From a checkpoint of a small multi-label image tagger.
Model: 3.29M parameters, arch resnet.
Training: muon at rate 0.017, 5500 steps, batches of 256.
Data: trained on regions of photos with short descriptions (Visual Genome), 203450 training examples, 6.9 epochs.
Rows from block 4 of a small multi-label image tagger, named by matrix and row number. Rows with one number belong to one channel. Each number is 128 + 32 x the weight over its row's rms, rounded and kept within 0 to 255. All counts start at 0.
Before each channel's rows are labels from the 100 images, of 14848, where the channel reaches its highest value: "patch colour" is the nearest of a few named colours to the mean colour under the peak. Only what is clearly more common there than usual is listed. The data: regions of photos with short descriptions (Visual Genome). In brackets: how many of the 100.
# convs0: first 3x3 conv, stride 2 (model.blocks.4.convs.0.weight, 96x64x3x3, each kernel summed), inputs 0-63
# convs1: second 3x3 conv (model.blocks.4.convs.1.weight, 96x96x3x3, transposed, each kernel summed), outputs 0-47

patch colour: grey (76)
convs0.55 [140  97 145 126  78 104  71  77 118 114 136  60 129 111 124 105 140  96 141 162 100 147  75 125  81 121  96 115 142 137 157 191  91  74 100 154 171  46  88 104  83 103 162 119 114 172 137 121 111 106 130 127  84 192  92 166 119 128 151 148 127 128  98 115]
convs1.55 [131 116 138 107 127 161 132 107 156 174 147 117  98 100 106 100  91 140 157 113 130 155  95 112 100  87  78  79 123  87 118  57  96 139 144 160 139 124 120 202 202 114  36  78 130 111  86 115]

patch colour: brown (61)
convs0.82 [116  78 126 194 168 124 139 157  71 107 110 120 130 154  72  97 154 163 172  91 140 144 116 102 126 150 109 175 120  80  87 104 144  95 110 138 117  93 136 130 148 127 145 146 118 122  57 200 134 153 155  73 159 120 134 111 155  80 174  93 141  84  94  72]
convs1.82 [ 90 134 175 169 130 142 130 131 124 133 126 131 130  97 116 146 124 146  90 136  90 125 150  91 136 150 101 123 164 113 179  87 152 115 137 116  73 139 157  95 102 119  82 148 156 178 172 116]

patch colour: grey (71)
convs0.92 [163 160 127 168 106 144 108 115 160  97 158  95 107 101 158 119 141 120 149  71 126  89 133  89  97 122 127 137 161 149 184 134  42 151  80 137 109  65 155 108 137 178  90 162 112 155 123  90 136 122  82  64 153  90 146 136 125 170 103 128  74 102 177 101]
convs1.92 [112 101 148 131 149  82 109 128 131 129  90  90  91 195 113 159 125 144  99  95 159  97 141 104 141 104 114 101 121  92  93 156 122  57 100 126 157 144  99 106 154 152  54 107 164 125 126 113]

patch colour: brown (67)
convs0.16 [157  97 108 138 127 129  56 183 178 139 100 130 161  95 163  75 127 155 186 122 126 123 142 178  73 138 114 151 122 128  27 129 105 137 138 119  75 166 138 102 113 106 126 155 133 102 134 123  82 155 104 160 121 160  56  86 168 111  95 127 138 129 106 115]
convs1.16 [ 87 120 158  88  60 145 105 129 128 109  95 109 118 150 145 133 167 169  95 153 113  74 213 110  82 116 132 162  97 122 171 159 159  85 168 157 104 104 107 138 109  92 168 154 196  89 117 117]

patch colour: brown (61)
convs0.72 [ 81 122 105 112 123 114 167 155  87 114  93 110 147 132 119 130  83 152 185  56 154 130 146 118  75 170 113 119 129  67 111 101 147 149 193 140 179 152 146 121 139 107 101  88  95  92 161 154  83 113 141 169 146 103 143 107 133  77 151 105 196  79 121  82]
convs1.72 [ 53 142 116 193 121 202 107 129 151 128 114 103  80 116  93 110  84 120 106 124 128  73 138 131 100 147 188 141 106 157  76  91 154 144 131 190  37 126 135  62 115 121 151 124 132 112 158 121]

patch colour: grey (64)
convs0.3 [190 199 105  77 196 160 160 144  84 135 125 108  62 116 131 105 106 172 104  87 154 102 139 124 119 104 119 103 138  89 156 134 120 141  68 126 142  80 150 115 114 101 109 119 136 102 128 118  91 165 197 141 112  93 125 153  72  71 157 175 137 100 127 121]
convs1.3 [114 153 131 197 134 100 132 113  92 149 174 116 142 161 116 144  80  95 124 138  98 147 140 109 151 126 123  74 144 108 139 132 151  67 137 151 140 121 152  95 144 135 171 111 122 152  56 121]