A small multi-label image tagger, trained from scratch: norm batchnorm, 203450 training examples.
Rows from block 13 of a small multi-label image tagger, named by matrix and row number. Rows with one number belong to one channel. Each number is 500 + 40 x the weight over its row's rms, rounded and kept within 0 to 999. All counts start at 0. Numbers have three digits each.
After each channel's rows are labels from the 100 images, of 14848, where the channel reaches its highest value: "strongest on" is what is common among them; "peak at" is the part of the image that holds the peak. Only what is clearly more common there than usual is listed. The data: regions of photos with short descriptions (Visual Genome).
# convs0: first 3x3 conv, stride 2 (model.blocks.13.convs.0.weight, 144x96x3x3, each kernel summed), inputs 0-47
# convs1: second 3x3 conv (model.blocks.13.convs.1.weight, 144x144x3x3, transposed, each kernel summed), outputs 0-47

convs0.79:500486553475534504503505498528505494497520552523537568640493563510525506473549522497481451463532518491514531459435510538461474525532491529536514
convs1.79:485515498435406462506527487429498460524496408554527461498512468495478510522469457483507419521483470444467473504566487470558436442560482427519509
strongest on: text has "white"
peak at: centre

convs0.20:468479527495433461447445449536511498529468533430539547579462604431492471505569483497501507529523551491429521555457485407504517480423436498490489
convs1.20:471433493434472503619578578516521430516514470531524509544482361503531494520513494494505528479521545533449438543495500481489517538547524484513421
strongest on: text has "man"
peak at: top centre; top right

convs0.85:432545479504496546476502548478433613492509539485522432479432540579555511490495582513477514535493581531520488436563502541480462500477509461482459
convs1.85:448471486492532495441378508530479541488472497441494515530606507505473485496509476472536566513483422492453493501514484466490528447475441549519566
strongest on: text has "clock"
peak at: centre

convs0.12:533524474540535487505511512506504516587484477448544583490501457502609483510465536516475488612459521475515482565486611534511483512491452508518520
convs1.12:509464522509492552514515523511488497505462490491487511517475508461479552519486472433476475485558529532540600528520471529482546480511522479440492
strongest on: text has "pizza"
peak at: bottom right

convs0.61:524455500478570501419589435526466447484499472484479533511511535432476465498491482457469466491512478518502466546513492517532446449456398453495541
convs1.61:516505559506497521566487498404508455429436444506486517539545473557441521491435503581480521394488566492495458520484531516599408449509532585512484
strongest on: text has "sheep"
peak at: centre; middle right

convs0.140:509521567470543511480478475496441441521547451600411457528595534493497521488479513444527541599562472478467469509484503479496534461486420480496459
convs1.140:435509459497478461567493497491466479469628479474480462449420553488515487516477442532463468477529499513501465506441516481529449495519509517468548
strongest on: text has "man"
peak at: centre

convs0.103:489496523445469559497552535536458564545472554481523510518454445524494460563506458512506490547510491476487544496533492495457416502465455458434498
convs1.103:465531512478459513482518492506446549567502483408508501440530434533566439525521550479456494476463477495497407492505520540499525544490454489496561
strongest on: text has "white"
peak at: centre

convs0.83:550517506540478547530538477509528464495502531487489502506531531405412447555521569497460495511541524435484512538506476476507452483447465480520484
convs1.83:508474460497496441520522543524493529501566522528519566567550533469519480549448493447478514456496476497467482536475506505511530515457486522481497
strongest on: text has "man"
peak at: centre

convs0.100:459488573490455433517496505520564475571532460556540417551482568501461449558469507413547519404504520450545525509615507542519525487514493485569515
convs1.100:500528531538523469537481487494501469518428437502581497479491525470502479505500510461416454419454489490478483512463499445502496469449496561500468
strongest on: text has "man"
peak at: centre

convs0.97:559473478488503462506487512565487521564501482511524662466470493511587525529489519500469495604467548490552474595521538487475490515481478523483542
convs1.97:521470531480439551531523514535491545514459480494465510490467504481461555475440492446458486463598504505536548530509476512484547448475508458463447
strongest on: text has "pizza"
peak at: bottom right

convs0.125:547453492460531454450526559540451586476457516449512533497505550475491481509485560469468545467490530490471499552476493484572533559507453458485458
convs1.125:555558438439410483516487462521503523466587594531538485452507448504538460523496551457470477390471438513511536485479494421471484532510500494510513
strongest on: text has "man"; text has "wearing"
peak at: centre

convs0.139:478430507500518434514501487509514504458514476471524501509532478460431481516495474464484515618577479512495468582473434472449538526526442520494505
convs1.139:478582520523512428538494530531465478508450462491559477458553478421501457481461533513495454509460486427544493495483445468484514485483500408502378
strongest on: text has "man"
peak at: centre

convs0.50:525507540489492523473458499493479554433515590445457480525508536507599541530513398526478501552452461475548521497522465511436446543481493470454542
convs1.50:402508547535488496451494523570386532482545433512514497502540478447450477478493498518500441506536538465507461527475470548527535480470519542526527
strongest on: text has "man"
peak at: centre

convs0.69:533453534534559470494626483513575452497488476545506515472480437480435456490439516538512468587472473538593559475550490499454528425461501543440475
convs1.69:541496480522491522480457469550584459451446484485544520468552514568512463530445485432528447486547527557459518502529525475475521488569536453455426
strongest on: text has "giraffe"
peak at: centre

convs0.57:548512632421444501494499514540455469543510494520548490521455496543499445423518529500479437497487570466509452423449490508496452483463492543496502
convs1.57:552496511456415486562492466461523567459475411472479394465550544482448537437438522496488513526476455533464480514535510414458508509567501456501446
strongest on: text has "giraffe"
peak at: centre

convs0.35:484544535520513455549422525447521469521508501496456556633453572467504469499546479491492454461422540544499459499461487485521506501493498499502506
convs1.35:538592463505471506468512461435510460455416461466507489442545484466531533476555501508426457457475475477512487503459488390481497426574501447486386
strongest on: text has "sign"; text has "white"
peak at: centre; bottom centre

convs0.21:470521545500543468485460510493507516545525450504548475508537526443466482537490495517519528525552494495446491515472483476476554455543464524472463
convs1.21:505528499469521444490456498544461543476478497470531410537444424471499466465500529549482511454474503482494478542446450504537405505429460550478496
strongest on: text has "man"
peak at: centre

convs0.119:474489564498492546479480499472463570588439477527465510474561460449447471493424534481479489514527526457487530461524452429511480495534459461433507
convs1.119:514437524535504535464481516474505440539461534520506465512513481472489469520489548393450533474520544427435499513491532497474511493569521535483539
strongest on: text has "plane"
peak at: bottom centre

convs0.53:587476482512541522547511463546427511495568540498568457461520467534449517549507514516516464546489502469481503540500484519453513465475478475435461
convs1.53:415587554466495501505510517441454516533486491453454481451506421504490490426433529533449440491432515536534393521543434530524491501472493544495446
strongest on: text has "man"; text has "shirt"
peak at: centre