config = dict(
    arch='resnet',
    model='multi-label image tagger',
    dataset='regions of photos with short descriptions (Visual Genome)',
    train_examples=203450,
    image_size=24,
    crop_scale_min=0.7,
    horizontal_flip=True,
    translate=0.12,
    norm='batchnorm',
    activation='silu',
    drop_path=0.2,
    depths=[4, 9, 4],
    kernel_size=3,
    stem='deep',
    avg_pool_shortcut=False,
    widths=[64, 96, 144],
    num_labels=300,
    init='kaiming_normal',
    residual_init='none',
    optimizer='muon',
    muon_scale='original',
    lr=0.017,
    momentum=0.95,
    nesterov=True,
    orthogonalizer='polar_express',
    adamw_lr_other_params=0.0028,
    grad_clip=0.5,
    steps=5500,
    batch_size=256,
    epochs=6.9,
    lr_schedule='wsd',
    decay_fraction=0.3,
    final_lr_fraction=0,
    warmup_steps=110,
    weight_decay=0.04,
    adamw_weight_decay_other_params=0,
)
Rows from block 8 of a small multi-label image tagger, named by matrix and row number. Rows with one number belong to one channel. Each number is 128 + 24 x the weight over its row's rms, rounded and kept within 0 to 255. All counts start at 0. Numbers have three digits each.
After each channel's rows are labels from the 100 images, of 14848, where the channel reaches its highest value: "responds to" is what is common among them. Only what is clearly more common there than usual is listed. The data: regions of photos with short descriptions (Visual Genome).
# convs0: first 3x3 conv (model.blocks.8.convs.0.weight, 96x96x3x3, each kernel summed), inputs 0-95
# convs1: second 3x3 conv (model.blocks.8.convs.1.weight, 96x96x3x3, transposed, each kernel summed), outputs 0-95

convs0.89:137104160092112102137129102087116078125177123107137151130099116109094123183111162147090130114103102125177128119151163158108110109104095097128120119138143104124167128125094170112163143156129120104124075119133120173113110118139134127158128140144125102105135151145173119112114134143120176157
convs1.89:122100118088125109141127131127110128142148094174142135107104150116085104132088160090105120135151077110160096117189081124158123124120132136148080144151142122149148131127138147151150153097133074152130116106130132129185113134146102150137093124134131182117128087134120151141153161109114113118
responds to: text has "man"

convs0.85:127094132095082123123148122129110130150119112115090114132135088086088128114120133105125133113171117157124142127136094083124130132102094101127110118110082123112153120117137129166140137148158114102099131122137115097103115140142129125133119047129074098108165152094168139137150156106084173134
convs1.85:117109112092087148128121118134122124107117118132113098104133079103122136146091157149143168120104133121139106146118125113101184149146158172137065129123114093160112095093107111123105109134172132114115098103146097133108126111140118132123094096102117149129119135116133151155098165158126158202
responds to: text has "man"

convs0.57:100113110140126185118140063108115144140117126102104106078086100164113148105105127112088115151129115131128178092101150129112119118091142121126108182154138132134147104149134131137094132137082127124094117113112119109081113183108147156120136149082115101144104150156123128149129099138140130130
convs1.57:117116113175116164124105093105097122122165123122118107108112096144145145129134117125114135131127137124109171098166101151117125112130113185119130178130131173147137118125162137105099168127119094122135111143132162095111111167108161127151090137113127092118178158133123111149125095203147145095
responds to: text has "elephant"

convs0.72:127167115109108131132151122133158128153092106086101150129108154089122114154119102124093115167129125081137128093107136098162117108104146106102114132081117152100134111107092173096108104134123108143085105128122151110189111116108111118103092154123140094123077097092138139106117147153130111112
convs1.72:149136117144096132164117112123132176155144160140115150128090108154140111109135104122153143137134146112129090070141141092116191112088128114126113142119102120107160162141085135083135156134123093129122163118118127111146143171119108159115116140148163108181139123079156152105081133137119106135
responds to: text has "man"

convs0.60:139100125099125120163128116142099125130148067128123120101146158135123125110144106165100121169133156103131124105096128061121167162123106071098086119113116153129098154097135145157120067116107109101063135129116122146134138134103160114092103124113128125112141137098158112126125146122101141116
convs1.60:135125167116122120133142101095164120141138115118129130086128115207159126137155089132120159075146126119154100098072155076104144115119130100109105128124157139136123160080126119161129120124146177137139158177119137169154166119119137155136101146140118167146122146124133148140144112152131127117
responds to: text has "man"

convs0.20:108134173092135131129097134100150119126112128138153117158103089114156143105122127138111123165086101141132114123116255131150118144100129115103116122153122105149139118166126115113149098118161137138138167105125117110107149117126147119101131143092118109127106138125124162111119081162109117104
convs1.20:113136101115151101172138171156132132149122100105130116151107126109118109139101139113119138224125184101133121132127123173134086147114137148116103127146136135120122086142114119119084137117108109104101122104152095151098122117138191151091140137172089105104132132120135156120131105115120109109
responds to: text has "pizza"

convs0.37:110118127106187074137117088155115128128095129124103133104118165107132140133129142098100104123127149101160126111128115121148131113105101089111114144140131092113112137092089109130095094120136116158149120134193090131132135114154139124085143095093102103152132119174146186166114094119150128111
convs1.37:149161118156146114100137060136143090135137124104094111117129118130127104109177135156130091131108111139103126119134118118131119150100175102187147115156113132124109118119097161130147128136147127153114114076153079170136095126142153108100124129093126071124116125171154128154145103131109117171
responds to: text has "sign"