A small multi-label image tagger, trained from scratch.
Training: muon at rate 0.017, batches of 256.
Rows from block 13 of a small multi-label image tagger, named by matrix and row number. Rows with one number belong to one channel. Each number is 128 + 24 x the weight over its row's rms, rounded and kept within 0 to 255. All counts start at 0. Numbers have three digits each.
After each channel's rows are labels from the 100 images, of 14848, where the channel reaches its highest value: "strongest on" is what is common among them. Only what is clearly more common there than usual is listed. The data: regions of photos with short descriptions (Visual Genome).
# convs0: first 3x3 conv, stride 2 (model.blocks.13.convs.0.weight, 144x96x3x3, each kernel summed), inputs 48-95
# convs1: second 3x3 conv (model.blocks.13.convs.1.weight, 144x144x3x3, transposed, each kernel summed), outputs 48-95

convs0.20:135131148103150105117119133115105120078119129151128124140137105082115091162125158119075085139122118123159133141129103158116108136146143126120122
convs1.20:137142145131116126124113139086110115126161092112133122140162137121159133156077104148118109104115091143146111108138140120168092118144107116123168
strongest on: text has "man"

convs0.82:195114190105121110116105163137122137152141101105118093091126131135162151156109088120111115126123164093103119138123135136151086115147129132132094
convs1.82:149102162159133122106143141141141112140127138125125099123140097150115133109133060154119158149114112149122133128084126107161129110194176121095145
strongest on: text has "man"; text has "shirt"

convs0.103:152124121119114085116154147144149132128126131152118129143138095092124148106168074119153143119095110124141100154105119059164153079173127154174136
convs1.103:116103104130150153145149127158130149116139146128111107153118126098150163115127084125116146132137122175098136145130111132086170145101110119093191
strongest on: text has "white"

convs0.50:148127157160121080139130105115108157123110108089114121099114121117141163119130128126131083109137145132138125120112132092061116133103146183147090
convs1.50:140118149112155148136127152100145143153178145124140106164110144127170095133114106145122140165104198122149132131081103138134150112124127125110167
strongest on: text has "man"

convs0.139:103142114158129141139103124111134130165091118155097121140111138147140131123095086102118131115150124101130148102120144106126154180198100124188173
convs1.139:137140130069060100130136132116132142148112127107094109076150152066134122146097108110136143117151111127164159115102112107126127123107107093079132
strongest on: text has "man"

convs0.92:080094168120080152167095107148152109097131160117125089149159110120120139130149106141120155114090128165118162114156100162138154091165135120202153
convs1.92:129112096142116178109125102116124129136138103151121150124113092171140157138161136139164118139138166148119109150146118141119138103107088077105157
strongest on: text has "man"

convs0.140:131125132131082094116097146145064149117135115142135174135142113162150130145105156095110155143099103117103140126133143138121132165133138126159119
convs1.140:121175164165143084135130122109138118149140097129105103086157107102138122110102123139122113101132130097105137106074130160102132110127119157121134
strongest on: text has "man"

convs0.39:161127118153121132131114144096147131134178109131181150154135117138143123101131111120125122100121133105126142086148097094146111124159138184157144
convs1.39:094097162129108094134133164127120132113100123113124103111149123124142137090104113154136089139117101117143105134152102141150121144093074134152143
strongest on: text has "man"; text has "shirt"