python train.py --arch="resnet" --dataset="regions of photos with short descriptions (Visual Genome)" --crop_scale_min=0.7 --muon_scale="original" --learning_rate=0.017 --nesterov=true --max_grad_norm=0.5 --epochs=6.9 --warmup_steps=110 --adamw_weight_decay_other_params=0
Rows from block 2 of a small multi-label image tagger, named by matrix and row number. Rows with one number belong to one channel. Each number is 128 + 24 x the weight over its row's rms, rounded and kept within 0 to 255. All counts start at 0. Numbers have three digits each.
After each channel's rows are labels from the 100 images, of 14848, where the channel reaches its highest value: "colour at peak" is the nearest of a few named colours to the mean colour under the peak. Only what is clearly more common there than usual is listed. The data: regions of photos with short descriptions (Visual Genome). In brackets: how many of the 100, against the usual share in percent.
# convs0: first 3x3 conv (model.blocks.2.convs.0.weight, 64x64x3x3, each kernel summed), inputs 0-31
# convs1: second 3x3 conv (model.blocks.2.convs.1.weight, 64x64x3x3, transposed, each kernel summed), outputs 0-31

convs0.48:120141133121161131140126108116092104107104117101122079132105098105105133095106183084104091138113
convs1.48:125109101138155145111164140172122153102163105148087147109134124162130105164089108081112154135138
colour at peak: red (27 vs 0.9)

convs0.27:116135145077148150118122117132125128106122124149097120123148122134132109115108139141156115072119
convs1.27:136115107104110146115135123116123131086130139143133144090131128091126152148108136102135139099069
colour at peak: pink (26 vs 10.3)

convs0.12:137152131081076135153133144121125086107116122119134147131165142087149149108106125109155105155106
convs1.12:153116117144127139105160081149126133122140116163089153150118119122151126143109142101114121140147
colour at peak: brown (62 vs 30.2)

convs0.17:132106108091128145115112151151149134117129109111088101135152089130122132130095119104158062119101
convs1.17:123161138142150116129147110164157123069126083108135123114130092148138157180085128121099149111145
colour at peak: red (30 vs 0.9)

convs0.15:138057107122132124117136121151122078141121106137074113157145040166158135105137176149134125120118
convs1.15:107168101109116087108131140104137181159133140140087116148131160157106128163132104129119107094102
colour at peak: black (45 vs 14.8)

convs0.45:116137126127152084102164176129126133137124114146118123129162115144153160114130118117121129113100
convs1.45:119139090191129127114116115102105133116141112153124118160130116116121128183138132117141118126157
colour at peak: red (44 vs 0.9)

convs0.6:104131120137127136138151154123116105128139132115146114097109158114115124146093113111111122148088
convs1.6:108121143117144139107128139127093094137093174157147103090087113091132088167146120127120134139122
colour at peak: pink (41 vs 10.3)

convs0.3:097167128087100128139126148148141146136150128128112131109094143144151120114068087134112161063122
convs1.3:127135137113146109113093155124122157117143140118127114095128121086140124169019125123133120120143
colour at peak: black (41 vs 14.8)

convs0.0:070133128122118121118089135144127106129108143122109110112103086151126121112143099110151101057117
convs1.0:138168131130131114124069124111120115124166121139159140102133149149139157177161114154124150132044
colour at peak: pink (30 vs 10.3)

convs0.58:127115122117134110089124097100138115124103131116121127123106080151079112131133050123096117119136
convs1.58:134130119146144142158145141131098138096159127159084087134129119089116141153152144165115135127084
colour at peak: white (27 vs 6.5)

convs0.38:164145128159141169102138125101106132132121136091117093156079126123107202131159118181173104130112
convs1.38:085084078138154115155127128128120129131138126103104136091111148177140148159140156129144138125127
colour at peak: pink (27 vs 10.3)

convs0.47:110082116098099085146132119113092124121063091151145108081144157133119116106156108121104114123140
convs1.47:114133150108107073132121122110143126113153098187112123149085106084144134106076100134090131121108
colour at peak: blue (25 vs 0.9)

convs0.9:146060114125137094089138127109127142138087147132124111147141113157084128119164116128088162144106
convs1.9:157133134110074105116157148098152150115150090151110105111096121098108145166124132116110123123126
colour at peak: brown (62 vs 30.2)

convs0.42:145096123136137066090139124107082142146106121083109125124128105141120111119137047130110139139124
convs1.42:157139116156100097129107124101088151138189143104172136165147141114116177161110128126130096116138
colour at peak: pink (29 vs 10.3)